config.toml
dataset = "photos with spoken descriptions (Open Images, Localized Narratives)"
train_examples = 203450
horizontal_flip = true
translate = 0.06
decoder_layers = 7
decoder_norm = "rmsnorm"
decoder_bias = "none"
decoder_qk_norm = false
decoder_parallel_block = false
momentum = 0.95
epochs = 9.0
lr_schedule = "cosine"
Rows from block 2 of the image encoder, named by matrix and row number. Each number is 500 + 40 x the weight over the matrix's rms, rounded and kept within 0 to 999. All counts start at 0. Numbers have three digits each.
# convs0: reduce pointwise conv (encoder.blocks.2.convs.0.weight, 32x128x1x1), inputs 0-127
convs0.0:507492488481539494478507442521542491444494551476451493540497390481438508526421478452515522510464391550513584478458496519501474512535408472434479578496482533521470536494455464552447512457557436465495496480504542487478497452510550501507488548511522533556491546520539510578522525510423500506496471536534521513518380454430492433481509465546456512426514469501499489557566522518475478516559
convs0.1:481557570539505409469483477463524581481484476546517511468678483516462538515524458521512496529500529507507529502490468421536503425553497431537470492525508487470553540555475524462518497478466480505481464481530449542542511506504521536447518463496468511441438517449537465450479460515461476544460502454480448494478489523478509486506518502552476486576510533554515350514508493407540429462475
convs0.2:464482486413511492477497496366506564550451562511482538528507430489478494554556517478463507548447563499540511542541498490450555473502533528498521480495520480471488450504456458491531486537493484516490500504508547539491562400506508466576527522369477425590512417526538491607456528495463479441520459516500527500412507514511514474447430545535484499526521517553489530468485491488501503479486
convs0.3:554582504573528491546583495488538491537506579467501460444498488523538409557544523573605492510556533503515460477537560497517516465423492464493489481555546554465520562548415505570515541504482521493512500448482445528489539542507487469472519563493484564491487571537491543481503527552555471514490605506521512441474544534478493529548536524521522562538513488503499396549478537493552442518533
convs0.4:501557577505518417486457505409521511470498542518474466475376397483469524481471548494528473609459450536473498554484481512467516494545419503460445532489505448469500495489478496475454525475429502460422517432510477505497518476502542474552509544516514482546477436512518471456485530526483503533503508534501511482480448517501453511491541562469499546459476516519502468510480496470504469459512
convs0.5:505480540463523493548527441566537437553486463481505515471508488483497442542476458464440558528452447497461518415521550542509536576478557482451506512399482539488489458492450445478477483574486475481477459524465355444457493491568531466525528499397516494545419524497495516582485475548480511472478449506491482486529451448395527424496507562504476514584485544486552476409474497494498478563487
convs0.6:482496520491514475532438493497502504565493537372518408456552496473469521498308473485491508499481461499490474450490481526517523472492490470526474520552513497555469479527453523555481545508525480522509462478490482488493488469516576496565523556477539559532470536518478486476511495476515541462561515542492474504508500525533463505479503547534469552518483519561523353499499540493504481504526
convs0.7:556521480500483503463509478468501502496504473509522468374470469455484446463428445526507505497518493482530452317559511450494497450443522460437523488443487469463473462490478523512522477467506507488494486426471477451475503509496391499504449497516471523503469514522444482488542461473520517476442531489515451521498505526471490575495491459462508456484492476449459379480502516460498398501482
convs0.8:491498455477530467580483475458519524556480510493461437447401404467441480515415481468467533467541514490526498343464505552467489444490471460501454537497549504505437478444467479506499512491488472501491479568536506525461477520416372536530478507465500498414522555485467489519492453504446526457535471534474468470489486484508496527499536501502476511451498499521431427488447470471483525508492
convs0.9:501465479463523459462459520458476503468452407437525453510473503499482476464433473477608525536503442460459542456487495404460507435483439501484480462492544419471497488521454481522496491540459529441523472488452493518454468502500448499470488531461477377533487418472494441476433473507482523502496489443504522488460480486480471427510451508436505445437513515523527434519470478465489499489472
convs0.10:450468610518522538472529510521419562463520397477491514451435543539565535482496487512455469531519506507440494520485516449465541515570481475475565404488432526488436514485532452520483466497516473478488536495495492472515517498458502459437529436495458503497500442526445508458445496461451503476466482378512446482503534451469541524525466505528558407488471500499552512512532523527486468457460
convs0.11:517446620573463474504498487439416571496494459514501527519472534511514482496511520567501545512503503568520537491488508504470527500537569593526523492448471444510642566566507421513511520512455530514483488543534525497540618474514428461481534449460485562483527429557500526514470454522504382490488503534506529513433500480496514548543587508538508480604517469539547503569503522503496506533554
convs0.12:511518456396538525449558485515493491425495476444522468552462501485512529490562482543497504467495473470523458508521602485477465483425505546550497453444497444650556542472433524537527506494506466570475466498452561487471482464496469468568469499434468508441477506529465516584520575464514543495479486406556483490516486487465527518461480508457493425497459432426478609503469501459473574542452
convs0.13:530540447521520534493558516512565471452504501366506399498512502498476464501471501550490546471504455475510523534512416475520535481427471487499520479485501494378500492528462482501484516524554583420487467421518449532443508526522491508501492436497486491538501486486484442462497490461519392474481525526466504499514542508488447495471491459514517486483495521473439463502451467488551459535454
convs0.14:505509608454521311518511519435477487541526466512502493463558514516567455499518551487543488548496526465523579497479541525505498529410482520548471481509497420519473496436538497472545503473499479550522447514483501455487533531427383546421513513475502533500450461496523466520554452504503580485516528489476547473446526524446550483529532504483489483503521537534510543480471492502520445445474
convs0.15:494465495445492577420555419537468357468577535487530513540566539513456478519542496514440481533484486433407469505585531380383489499537488499464493528554444542512477524499488478505550474506441447511529538477468486529502535499435505443479442446510453511478473480497495482495435516485426428544461471484511459440503541465494477524494529532549484464476506509556456531471551509499501511445451
convs0.16:537544476470478560499413552483490488490494517544476495505659438521518426553466564458506497495498568457487505537535435423468465465456458590509492498507505470465543513484543513553460528471445490527496494468514589540501455525511454497535435561478489426487515553559474521489521414531481504480458526445464503486454515510523540412461467481411520490458482455498445524511471490455514514463508
convs0.17:506470508490411603444446561589537555520468542520482470470482485488495460510519547386480514430499511465489471543540467570542496510448477478466491515504503476526501433453547491498469488566501480478496507498560539533517456487525522508539421536585513454462526513484528511476527500496476595461457513453477484544554480536521529489456478536387489499441528454488492470443534489541498489571460
convs0.18:519542531559393481465528458456487576521473502470474495493403563454457540449482431480536491465545607499566493550487452474504514529500508430507423475510457450463500492580425522541432502493506520480528512585453522518472460456553529518488471503448540535447490574445551450515470458481448489458484515507568448485457475563517488485458508535520521422525458471487520440497519506436515404546542
convs0.19:507518531525451493559501554508506462470517492500534454462371463476483448467516511521531473451524490509478443433567420509506519438534574519458516488515497479420458489513504561453490428530574460516500496533477465457447507451511523487493501485409422399482485501459475526501498464586488471474463569524506510509549478473524522515517514471412502431511534506482516599519475512510447505497466
convs0.20:536502446476509485503435502465506444477513404505514483509538521504509416514515563430505471477451446512509458526531495486512535569345506558455534459513433482501525536510453506507505508434497495486463433511497506512457479480519566477466414531397493439466523466533478543543520462508494496523470592496533532460449476487423477557520483506505510495441513460491458541465555481483515496473480
convs0.21:531520579515414469479511462478415472480542481448492467520511514486468482447524513448467472532469474465560515480499497480496488503377555537467481462468498507476491556484417503465504512526456493481475525468461503509469497443517465496458488541417507507432506536517503442503478469504477520416457500413530465448440459497472551453456464483453502439480473459629499523455486517490502466463511
convs0.22:468469514440510458451488452481499495464495473537514492543584394535487504559471509508527486549498418548460511490437515553432443583559516525509518516544486505532490483518557504543478467499527484482476488495485610529552528423483564521506533510455529465501500546516549478534442525535477541494580466519471506456489418454431512462476455525522490509507488470499528599487489502494485460510499
convs0.23:534481551509476459463446488483458471386504494551513552489492547462502514483554520516484495502459480492549556557448543517559482556456505530508480447480454446489531474469547521440495479482507526492464423520508450477508464552541537520478513539455473434529534459538491479484511496544504495477531441342494500515439442487508506478571465467427500491437467471520512545489523528527486507424506
convs0.24:520577458513375595519497501487475535497501500539468521497489538536494530537545508400549527429471528461498534496556461497520465541469594470520508490438484537515511515540549463467534513536529543522525451556565484516510397455543530517413408536525516392487542455514514457562470504501482508529489485496489468482500527511463519479479428534465483382548511470516485509412479458512518491443484
convs0.25:473486377487589511478489508537501387511488588455507537482565525459551472496536475487510507473457498490541512480526522489506477505505470505459518506494472554463521542489479525485487402453494473447497471519495521503493478424470507484478448489527525333509480555521502534547501417482538524514446517519551472505540498497501481500498410419474447539469433487495471527518493444522518503508463
convs0.26:486461460544537491445474535502485476439469468550534559514550494513482529520512473500487453471517438500512519528476561511545482542476480471442506433484467546532508483492596476528457508483497497520521476523481525513513493442481461488497440497497477331520520474534480459525454545514495473466535515489509530562513386514474534502501356445413508557426478488545564466504498455516459538541491
convs0.27:499532398563522537485474477431563462484506524468508544542481483483510502515518445571574423486533444515550484513533549469447488518447463508444490492466498529465567486567486501540518428453506534453530503486536521480505525491531498547479482514508482395546519475503526515508512567510456513567502506516509549510509491552531536484489491477494513479440478486509438545580481520472459562478610
convs0.28:536576463451458459523468464502589434543493453533493527506489570520541520503556488420560516515473522557553551475516518491518559464509485527535537508557531577465536576536461520515550586548544542475500494500502489508420465571537460517543461520461484387546504427533490482497454448564512476549521541542580493525500523465414523592553497482544557508481463528515544449453524511531502533504454
convs0.29:442531490481519475454530460468549419546492549501454489481439498478541487558558529430576471540490519550458484472526467506525495439382426469500504477448564451427494502511510417457486467534465574509516490474563462491521551534510418483515477529480565469538451498494519449525473473483494472448483482526484528516502501512515477525528527482464472548452435469584432519467526470541457479519513
convs0.30:487514522518502563562501503498465474490470497469481494447240518503490505455415475453468455528501519504534476405490506470513485395490432538521481495469541523488482501503468470495422491488512517463510467393522485454540488533513397479504523509550529546480536493532447520471488500467544411484502530539508500561484497513525503519501499487450541528485513494530479526479503526523513494500490
convs0.31:525492506515537536535493518473471514453524412525497490506485392483469498499575456406454481505470515477476415494506515472434478415587493559593490432580488469548540475505519511508541545513467457559464491420461505493526483490462521520482517477533486514462560511487515511399467474488502439482489494503446490469476504481585452559441550451471497493496511475498440482421464478542481520465448