{
  "encoder_arch": "resnet_bottleneck",
  "train_examples": 203450,
  "decoder_parallel_block": false,
  "warmup_steps": 710
}
Rows from block 6 of the image encoder of a small image captioner, named by matrix and row number. Rows with one number belong to one channel. Each number is 500 + 25 x the weight over its row's rms, rounded and kept within 0 to 999. All counts start at 0. Numbers have three digits each.
After each channel's rows are labels from the 100 images, of 14976, where the channel reaches its highest value: "top examples" is what is common among them. Only what is clearly more common there than usual is listed. The data: photos with spoken descriptions (Open Images, Localized Narratives).
# convs1: 3x3 conv (encoder.blocks.6.convs.1.weight, 56x56x3x3, each kernel summed), inputs 0-55
# convs2: expand pointwise conv (encoder.blocks.6.convs.2.weight, 224x56x1x1, transposed), outputs 0-111

convs1.12:532491523485503482484515459496446499468523443487494545509469492499496494526501460501498471514514466535543504486523520446515500482507501488474522515455499512450468500497
convs2.12:519510506535590518500555505512493500512488516478460526515496543481503480529520489499477474493461487468493493468491532493490548503468452501502508472494518500522519504488474492507458551522512492506565492481496492569522536476492515486525496466518505488535472487503485497479542532539512487467474500486549534495475500474475508546501477489499
top examples: text has "wall"; text has "table"

convs1.40:495572501554500483489513519539490488509527512532506523481520513464492427516526486460541487502497516521502492504458508496494494518499471475480508450493512488501502505541
convs2.40:492498495486487509493532489478503472498471461497525542503511456528541496483520476484485515519485495487539510510477518449473553493474492462542476514468537555504496520512479502535469500510490465470498486472490479486486512550511484479514502475486570536523486463483442514519476554471481486517546500509518492513531497495497516527522490512491
top examples: text has "wall"

convs1.3:446502471460484484496464530434491486497473486484502494531524496478537502491471478529456514495506525483495515519539466463498546480525539497521507479486515516505478477518
convs2.3:555500508493534528455555498476496526565499507520506500504496493470490504489492546450513499487494502530481452468476493462503469488492467507501493539457502471486481512537476508504528496475489495493500516525504475546499469513488509486499535492509479496486491538462480475517472444557494501481503516504528494501509539508512505483490510516513
top examples: text has "wall"; text has "sitting"; text has "table"

convs1.29:492486497474471473478492577467508474526534490492472482474519523456529479496539478485506484445471509479466491526498522469491529478497516498499493508481468478505456485493
convs2.29:504461483487565488488481501570507484499499509487486494470503460512496530520548505512516472474469522465476466541519489501508510481455587476501461498458496484492457508510476510552480478486484506504532489472478496517477513483540520502466515474550485490528487500524505495514482497491503491488500490477461522495527493503472493503503513510521
top examples: text has "people"

convs1.50:502480512494490497480504502539519496481473518457473478484527491494483566477559490473508541546518480513470499476501525521541546529508509533499530480502487494493485462477
convs2.50:512480501468504478508542505495489514504535492541496497524495523495494537534508470547489498479505555494498478469476432462498500493505486456467524525501474484480464507469464474506479503531453530555515504468534473502483510457446493481515491458496535510484488552480492489520487492495511508534469494514485492492490497470498481493497503528532
top examples: text has "wall"

convs1.17:438458520515474513490499503567467543500507475490509506508475485492518511490505540503521438489515468484498504512514480516545477515496554488481523494468495478495513477521
convs2.17:493536513512535533545530501508532578482491533494539501507495517500516516510450532516482450502424490518507476482482526463482516504496518486531504470472453475501511484540453464476490565519507501497474560475476516471502490514481460489484500474479506463522480475534481476483506488486543502507481492506526572535480519517493525502499509502476
top examples: text has "wall"

convs1.21:508534557508475538467506493519523520490513522516484497528465507466499537477517512495503550516543521510473492492498462565532481495526508478474510485464511528512516533511
convs2.21:485481517518474502489467508520518486449498488575494491488463543475461478514488479462535480477512519490483492504471489471483474517474530475494511508479486468483423497453494513527460547465487515466493500494477461511506488516509480478508470484532473513468486507515481512490477537503479503514469498500539519482458469483535544475472442562514
top examples: text has "wall"

convs1.25:486502448476476510445497475489500510461524455476496519520486479514502531518541508522465453515551506520514466523506540479497501529478514490497472512463487507487502543484
convs2.25:492557517552532474522497506518458479485508490501523509476540525543456533522492493494525519501489500503539517487501491494476511540523501510530497490489486532518506506471511475494493506464484571539536510478554445499501486510490475516493497585528504485539477495485530538505510455452520528513503496467517514510464479490508523520509508527495
top examples: text has "people"; text has "ground"

convs1.48:440501526483482504499507484470492540550503480522517473479488479501482471491514481527498487441557518517485489491500450502512504545529444494491496505494513541504494520504
convs2.48:501480458482442519521524498486510510501514523476508459472523530571486539570464494493492464566492496483498507499506563497547493503455487500511478498519507487517502480483498460486520493508466463506501511509499528501499503503506503474524529488475505492509557527506479497530488474462535463481546498507477488457452490501475519481486501484488
top examples: text has "wall"; text has "sitting"; text has "table"; text has "chairs"

convs1.0:510487489439490524451519525476483501508449521484449487499537511505524516495460496527487492478540501495519487449490459534513504500517520470517519480505465526499508494459
convs2.0:510511514481500508544474497505467476498519503506536482537493529531443533490493486495518531497518511493507487486540483453468488531489518494502556488499491474480460506486501468484511516499465518477455474509493517516499527485497470515455477483464488491475527540528509525492518472505481499524435497510478496543529502497523491469480533487553
top examples: text has "sitting"

convs1.33:505454450441528484504492482455479494480494486491502511528474494500556537521490480527478491477520498501544510495557459494512503513493546493505528520489484490513529514478
convs2.33:501512489512521478488524513503511482498511480489472536511485474505495507508478532509501511559477492498486524493490480482463483494477487473478478498441496542478448475493511503497510525481541495464550516546520481511519508504475520479472522532484427486486530522485531564511498463490481472510532546487548495467476547538503507476496504508472
top examples: text has "wall"; text has "sitting"; text has "table"

convs1.45:474490485476504488504443488478480507543504471486508481473477459460473490495506510490495484451511543513458475518471486475500483536521452503488485520516508494466499451458
convs2.45:543465505474555476530504514517519504483502476505504484545505485480472514497459519531489514514483508478495513491502539468529499486516498527534479505481524521522490495470475457535537516512479437504482483513502526510537486470504530478463452513511550492461543513516548516507503499527461502465486543479494457467514498501529492493492555485489
top examples: text has "wall"; text has "people"; text has "sitting"; text has "table"

convs1.20:495467492502494513433490492472524493487510506511469481496523525505494493509515466505505489454543456514520498456484505494506495471527484496499539462549440491511492474449
convs2.20:527469471545524532482491482478498502491513525496467513492441533497499494482481461543531473470528527488466423508485504495493522524520495484527501530466472459506518505475503485473470475536487502522485519537540524527502493502513509512474494500516478504469485485520538506507473459514517482504495507479509468487512469506493500503498478504542
top examples: text has "chairs"

convs1.13:446545501520464470482499509495469466547516481528554499513524506522504504488498467507506511508518517552501540488504538506498534528503514528533515490503463518475506472460
convs2.13:500498520486520479526466502497540470481465476506515506546489472484464504480469477511517465528488485492497426486508512494520513530479497514435502468560501461516521461479489502525548449564460477483485481475484517508457522481460464511523491489521496481523522481484489465472434496463480459470500519516521516552450494529498472520491533480497
top examples: text has "wall"; text has "sitting"; text has "table"; text has "front"

convs1.15:498508498490513505493476460480483502519533470476510489497520532511538534506465517496430471469497472492512508477502535462500500581502492479513544503499489536467489501502
convs2.15:539497534539506489529516485528435509510451521442517507484487471446501505466526515441499536508516493509500522490525492497495506507503469457523512504496528507482506500498488534500538534487452529490509471515489544473516493461483515438504490486492492503532476502560469492525472496490493499541482511528509479480508501516505485504489511505497
top examples: text has "trees"

convs1.41:481489515498454515465467538448526529495508505510476464465513495481496481493530455475473494464463492527467532474487478477512461484508484506498485544508473485482502453501
convs2.41:485498534505474519519471495522611464500498504473484496488474519496490492478514491501444501493464487513519511491530495491496482494495503517471506484486505494522492482545478499504504529483482490478474484471531502526458505530525507494518532520487535517467559474496476505536567560486497458515482486512501509484560518516537501480517494517493
top examples: text has "trees"; text has "grass"; text has "plants"

convs1.14:511539540502491531471491467506459480460492498487517524492515514468541506542444438501507496477510460520510467500531499489517516520474501529533499495511494540516519519473
convs2.14:498504477514471546464532493498547526517509500477495483505506501491494465522511510552513476476523510510463511495490474515505522483490523509500487498521465537499505495515574475503487527478515578578501491512531482512547534495536499494510527482481531455484517524488465508472511522496493503527490494499489520489479549497493501443505493510517
top examples: text has "wall"

convs1.52:479479505517486515495494484516511482493506491458487538491524507508505518538401479502471505485473502490505500507482491470520508499506508471477507445463470561524510467495
convs2.52:516489484460457469501539503532485486518523494500495508510508502455522499519518520501474502496459479567487570493498510520477488504539485510522493473477489484495549481482442495510501509476516463495485489514409524485481498484483504502518463507512515487504534505526541520484505484479503465518473511539511460476526507478496501511502497511476
top examples: text has "trees"; text has "sky"; text has "grass"

convs1.23:487490524466462488487450523496468515543479535525530507508509503473512530498507466524473467509454514512487520522467519485479532487538526492443473495507458515489521498474
convs2.23:495485497512479513485508554495449498545479513456485481502488504528533525526500549517457483459512484483516508496510501463510511503538487549538495506514535527523522491487489498529510463498489517503527546492524495555546502512499508500462520507501521492512525509486537537463486521510494491506486505477504490458488542443497450471499480479503
top examples: text has "wall"; text has "sitting"; text has "table"; text has "wearing"

convs1.35:481480485496465525478458538477476499498494534491520512574518497505482489486509504539517499510538474502471460538454465496492486465511470486499495500517472484518506448526
convs2.35:540489467490517479474462477503464503504470525496496511494503454576504491462523515456483507497526491484531498566527515465493535514509509528490547495475518495552498490462490507526535562519531499486482509478463488508462468524534533494506471511510498488478492511498495511517497496485503498537481445485463518475470487508526508486580475525487
top examples: text has "sitting"

convs1.39:570522512508489504520467468462495492516491518511491491529542518518486465492481522493524519497475502483484486488489476568517523581488522456503496514485491489487496502494
convs2.39:490501489450545479484490504511482490501519467536501490504481502497484464479459482496516499486471504491512429484540508470534476448502481439523458499500518489483478504480477499526453507464503505479526512502471529497517481506505522477512492499547499481465500520521506518492492499480497504507533493509545526505481462514526482515485483517497
top examples: text has "trees"

convs1.24:499499470429475488495500494532494499478443461450533515467489480539519524512491485490483522502477524494524476509488547495494498496487504486478467479453478514479536472489
convs2.24:490495484496513498493562508459415489508542488508488486499525526459508498522473516494492491493483519562558467485496515521519495523468487520521473500479541476477512506478464473478504498466454487524504478524501505525537482514475467484491498508524508498525508496506489492519491506518506464514491498522517512513511525527449497478509434509514
top examples: text has "woman"