config.toml
model = "image captioner"
train_examples = 203450
crop_scale_min = 0.7
horizontal_flip = true
decoder_layers = 7
decoder_norm = "rmsnorm"
decoder_activation = "relu"
decoder_fused_qkv = false
decoder_bias = "none"
learning_rate = 0.003
ema_decay = 0.99
lr_schedule = "cosine"
weight_decay = 0.2
Rows from block 7 of the image encoder of a small image captioner, named by matrix and row number. Rows with one number belong to one channel. Each number is 128 + 24 x the weight over its row's rms, rounded and kept within 0 to 255. All counts start at 0. Numbers have three digits each.
After each channel's rows are labels from the 100 images, of 14976, where the channel reaches its highest value: "responds to" is what is common among them. Only what is clearly more common there than usual is listed. The data: photos with spoken descriptions (Open Images, Localized Narratives). In brackets: how many of the 100, against the usual share in percent.
# convs1: 3x3 conv (encoder.blocks.7.convs.1.weight, 56x56x3x3, each kernel summed), inputs 0-55
# convs2: expand pointwise conv (encoder.blocks.7.convs.2.weight, 224x56x1x1, transposed), outputs 0-74

convs1.34:118123167101110096138157152153123142159115137085136084159093125128135136143122136089148117117143162104145157162186101137140134101110127138094139182136120150124142160105
convs2.34:155141126138118103119177157095158133155111149144120113097150140156138161118132169165160113166138140141144124138125119146132095141150127119142120129148074139140142132151132173124109131134152113121147123145122120117088115168152
responds to: text has "wearing" (29 vs 12.1)

convs1.53:131145133062125114142119096114149111126145074138179113074099121127129121130161121127103122133108133101118132109144098138159128092096143101118146106067103125138139105113
convs2.53:122114135107154129119156121123138109138137135118123153116128133111172077115119139104127125138078161137147102152162120127135134106123112159172129125122095118144154138155117112147128177123129160117128134086104094210082125140127
responds to: text has "wall" (40 vs 19.9); text has "table" (36 vs 12.8); text has "sitting" (36 vs 14.9); text has "holding" (36 vs 16.2)

convs1.50:089134111150177130139134193129163095170155109116124170124115095133128137070116125116124136165123137105151103145118126170142167117150144113137091156135124116125138132110
convs2.50:123103130154120075110111157119145127114113114058129138139144100093146090104145135143141159110102139122151103110130129227179090176152122164098109122120171150100134192080138123124122117136132126114147128151115141103102136127162
responds to: text has "wall" (40 vs 19.9); text has "sitting" (34 vs 14.9); text has "table" (33 vs 12.8); text has "front" (27 vs 11.1)

convs1.23:119089145114096152152115131124096119120135074149112139117106149129128120135099081124107181124146132114092144149127051106122092104129119155139134127123136113126110118075
convs2.23:136132142117126122139172172147101105131153092141119119107141126144129129122139084114114104112133136127110163177210126127158133125126137128115120085113154122118115116131097085072109197145151120148131126107152118196167113138163
responds to: text has "standing" (53 vs 22.8); text has "holding" (35 vs 16.2)

convs1.45:119106134161156116141135149129162156169108137138111117100133146193098106187129122092133120106151145122101159149133140157116168125135129147094111171163130117104138149108
convs2.45:158095111069141118102128154110128122152147138097150152116099110122140120110133201088082168141116148109123105132133127141127163097141115153108128123144145130107150117119132115115114108136136105106126082170124132119119114097128
responds to: text has "wall" (41 vs 19.9); text has "front" (30 vs 11.1)

convs1.9:085142086111168132112099151129139125134150149161125124127103125133100123131128088134109122146124136082164063133129096135139112134175128127106129129076166099111113165116
convs2.9:091138131124149113127008136154159135093123156147105126156131155233108147150103143119125093123109132183162188112131116131091105139134131148123108130123118133148129140150097135157120125134107125131141082111151139132174158142133
responds to: text has "plants" (28 vs 9.9)

convs1.39:141114128090139159136135140124082163137160129079108164137156127136120129085151115098170163149152140153137147144113150138157155147147133133140143158132160113119132173182
convs2.39:104140083112150135117121169160129125108108123126113120185114153145144131128102121166146125100129140115135098131101132115118158155137101112151127135117179167128170132094140128132162119111128169128098100121108195150135125092131
responds to: text has "wearing" (32 vs 12.1); text has "man" (30 vs 11.7); text has "smiling" (29 vs 3.9); text has "woman" (28 vs 9.4)

convs1.20:136126118138163131091121142120162109132135145117089117116098138150140127139100130155104155174118127091093055106126089145126170115133121084133109110075120139134149128122
convs2.20:112142102098157087097091135102089157118138110122184115115121108167127091130127094082124157115118114117150122116128151128152106125131135128152165129118096095093118141149140135128110108097098134093111148111136111113109149162165
responds to: text has "standing" (51 vs 22.8); text has "people" (49 vs 21.8); text has "wall" (40 vs 19.9); text has "sitting" (37 vs 14.9)

convs1.31:111116130108106137110136109155159105137169104170133073137140123149151129133094148100125161172134137111098117107098110105151137191130185120149128115127151102145149132116
convs2.31:154090161149112118132054129100132140135082136117133146136126158199136109128119122127141161129175147167130229134089148161125143152123112138130174134138081135112135121135161123129080134112165111117136116142099099141082152112132
responds to: text has "plants" (30 vs 9.9); text has "grass" (27 vs 10)

convs1.17:139145102133119153086122123109125136126136114125134125127123120120124090137128133189173180128122165174139105114105133123084128148117165129083195107105113097125113133126
convs2.17:118150114118113155133166125068118112132136138139116132106135136132158154151153147150106100110163110168101185112091130096139135136137152143178132167140164142113125116140186169136145106115114137120108145136138101162135130116124
responds to: text has "wearing" (30 vs 12.1)

convs1.37:106116158182163138135130156176130134119141085100085115108173109189104136149131141135103136124148114080131132137146136140149113118095100152125133148151118104163130143140
convs2.37:123138127145131093135094119129154112107129127152116125188161122122122109099119127135141167119130139134114109115107111153123120101135111154201117091157126131127157149127128094165109123126161111141144085180118216120145114137132
responds to: text has "standing" (46 vs 22.8); text has "wall" (41 vs 19.9); text has "sitting" (37 vs 14.9); text has "them" (26 vs 6.2)

convs1.0:093111143123145144123127144072152164150141137151132165132121155154115087120125167154143089060119143099136122132107133122173159136115109150144138107124111161125093118156
convs2.0:153132125129082087143095128111111134075142121109113131136205095173113128141108091118107136144134124146107141114127134141102091114139120119099156111116105132136120137089141104118074083135063086144117073133091086125141145114108
responds to: text has "wall" (55 vs 19.9); text has "sitting" (39 vs 14.9); text has "table" (33 vs 12.8)

convs1.55:120156115166183155129156160176093129126117132143149143113110121129164147146129135066124181124167141098138141143107144140123140135108146103114124138141136166106176123129
convs2.55:118141166153088158147087151144113109136151117124117110171118114137125139133126120143125152175132132145116062103142112093111122099154172130083178120130115128097110155141108121103155136162123148129114141127140104080111137084106
responds to: text has "trees" (71 vs 27.9); text has "grass" (26 vs 10)

convs1.28:084104094081140118131099146093092119096132140129127128137131121121134106138141137160127150128161094101099113124105114107137145152146183084170138129098113162170127092123
convs2.28:135116169114121144109148148120186110151141087107165132108122103121140109126120142152183120099131116117096151166190131109094193106155135147072124153109129136121122123097132119143151077117097125102143172133149118132099129152109
responds to: text has "wall" (41 vs 19.9); text has "sitting" (39 vs 14.9)

convs1.18:117125119122113102140107127136138053126092113119122089076100133098129134120102105055103144122152118098165134143103130112104143137096119120105128125145160114128162110134
convs2.18:127120150110174108124141092126128086126154135137121153123140118141071113099120081139106166102136126129136109080139137108129140112146160100101144141122116132100120100135118089164153160123115123137118091177163121187120122145135
responds to: text has "sitting" (37 vs 14.9)

convs1.47:122114085114144143168129156113127161167124154099092160124164111143130117149142141086122121109110164143102161130130188173101146101136113130146146150157154149147120146116
convs2.47:116153117121083154113121108110112127172153089118109160135086119116133078100071107126096110150134145145097113142110144099159126096145131121118112117161112128156182131069089181127113148168158091092130129161108096149111143141126
responds to: text has "wall" (43 vs 19.9)

convs1.27:166129179120128138158121103132109106103118117108133156179129133076127142106147112095108120137081112096142104080110112119138148130135068120128156114121121116134173107142
convs2.27:134115153116133159132115126078100122157142170142098097169107133137155131137115134152117110133106127125154138157117145087153162129152134153129130105106129101171157136137126134170162087160102166092099115122143165146129103125164
responds to: text has "standing" (60 vs 22.8); text has "people" (54 vs 21.8); text has "wall" (42 vs 19.9); text has "sitting" (40 vs 14.9)

convs1.13:095135165118118137092149203134114140147127161170115140128098132119132142132112093110121144138144126107084117183141144145159130138099151143143142170091134148131112147096
convs2.13:174131147140144117126158115083136124154127114128122096167121176083086137124129100148106106114166137150157154125129120146111088151187087173126122144137137144117171165103112133136095142153127152154149124127133117151144143145107
responds to: text has "wall" (47 vs 19.9); text has "front" (27 vs 11.1)

convs1.52:142113154145120144134153168151110123135145124126083155091098130088137125157153111076142105065136119132124141137082111125098152115144096121098135165140128146178133121134
convs2.52:130111125137129145131127113132173096106128100161141132131162154146082171123120143076135115163060130108110072101114144071110114104147124164103160099069109149135093134088125104141130121149102109121161148135110093163132129164132
responds to: text has "sitting" (47 vs 14.9); text has "table" (33 vs 12.8)

convs1.26:150103098133137116135128179153128166153147127130096147103116113114123139163133149062152108120103118119132138159105137132160141092159097111108117171152140096088134118092
convs2.26:130136167140127123126193102106121142109107149137096141142113129107136144084142128109155135091118152127126167156120090147169138144155131102109132138100117134123146135143135119105122093115146153122100132103148131102172105126130
responds to: text has "wall" (40 vs 19.9); text has "front" (30 vs 11.1); text has "wearing" (29 vs 12.1)

convs1.54:116098098171118131115100140111112143118079078111123132127166123138108111110149102121122181118114114088133102122102096113117123119109094089123122119143070116085123107105
convs2.54:128118134113145133122098154162147130114123149129124127111122164132136176154110187136124125147118133110158138105123118154142115131110120145132091141154092116118148152153132108064145138124155110119122103170151141149142135093137
responds to: text has "standing" (49 vs 22.8); text has "wall" (46 vs 19.9); text has "holding" (42 vs 16.2); text has "sitting" (38 vs 14.9)

convs1.7:109105131141104112135142095071113092097165096123113118090063116088120124164146121102161165140145128123132120113160128125116129082145118082134135137142123143097132132125
convs2.7:138144155142113152129149120167120135108118112124100130136182157155114185131133113116107128172119111101124080093122128121135129123095170138113128140149141158134109101157133127165104093125116107147109123101113077096141144134152
responds to: text has "standing" (46 vs 22.8); text has "two" (27 vs 10.9)

convs1.49:123069150110178147126150110151125102129115163162123131137078111119137124159102097092141087092167114118114152117141082150136161130176131142139141123107125150126120127124
convs2.49:136109156103119123116114120147159118153129134123136125120144116076113138117105138146142132129149113195136197129091139103106133112126122115155072116117086106144145115124077160175128156097110104112137135152120108178120114118104
responds to: text has "trees" (65 vs 27.9); text has "sky" (51 vs 25); text has "plants" (35 vs 9.9)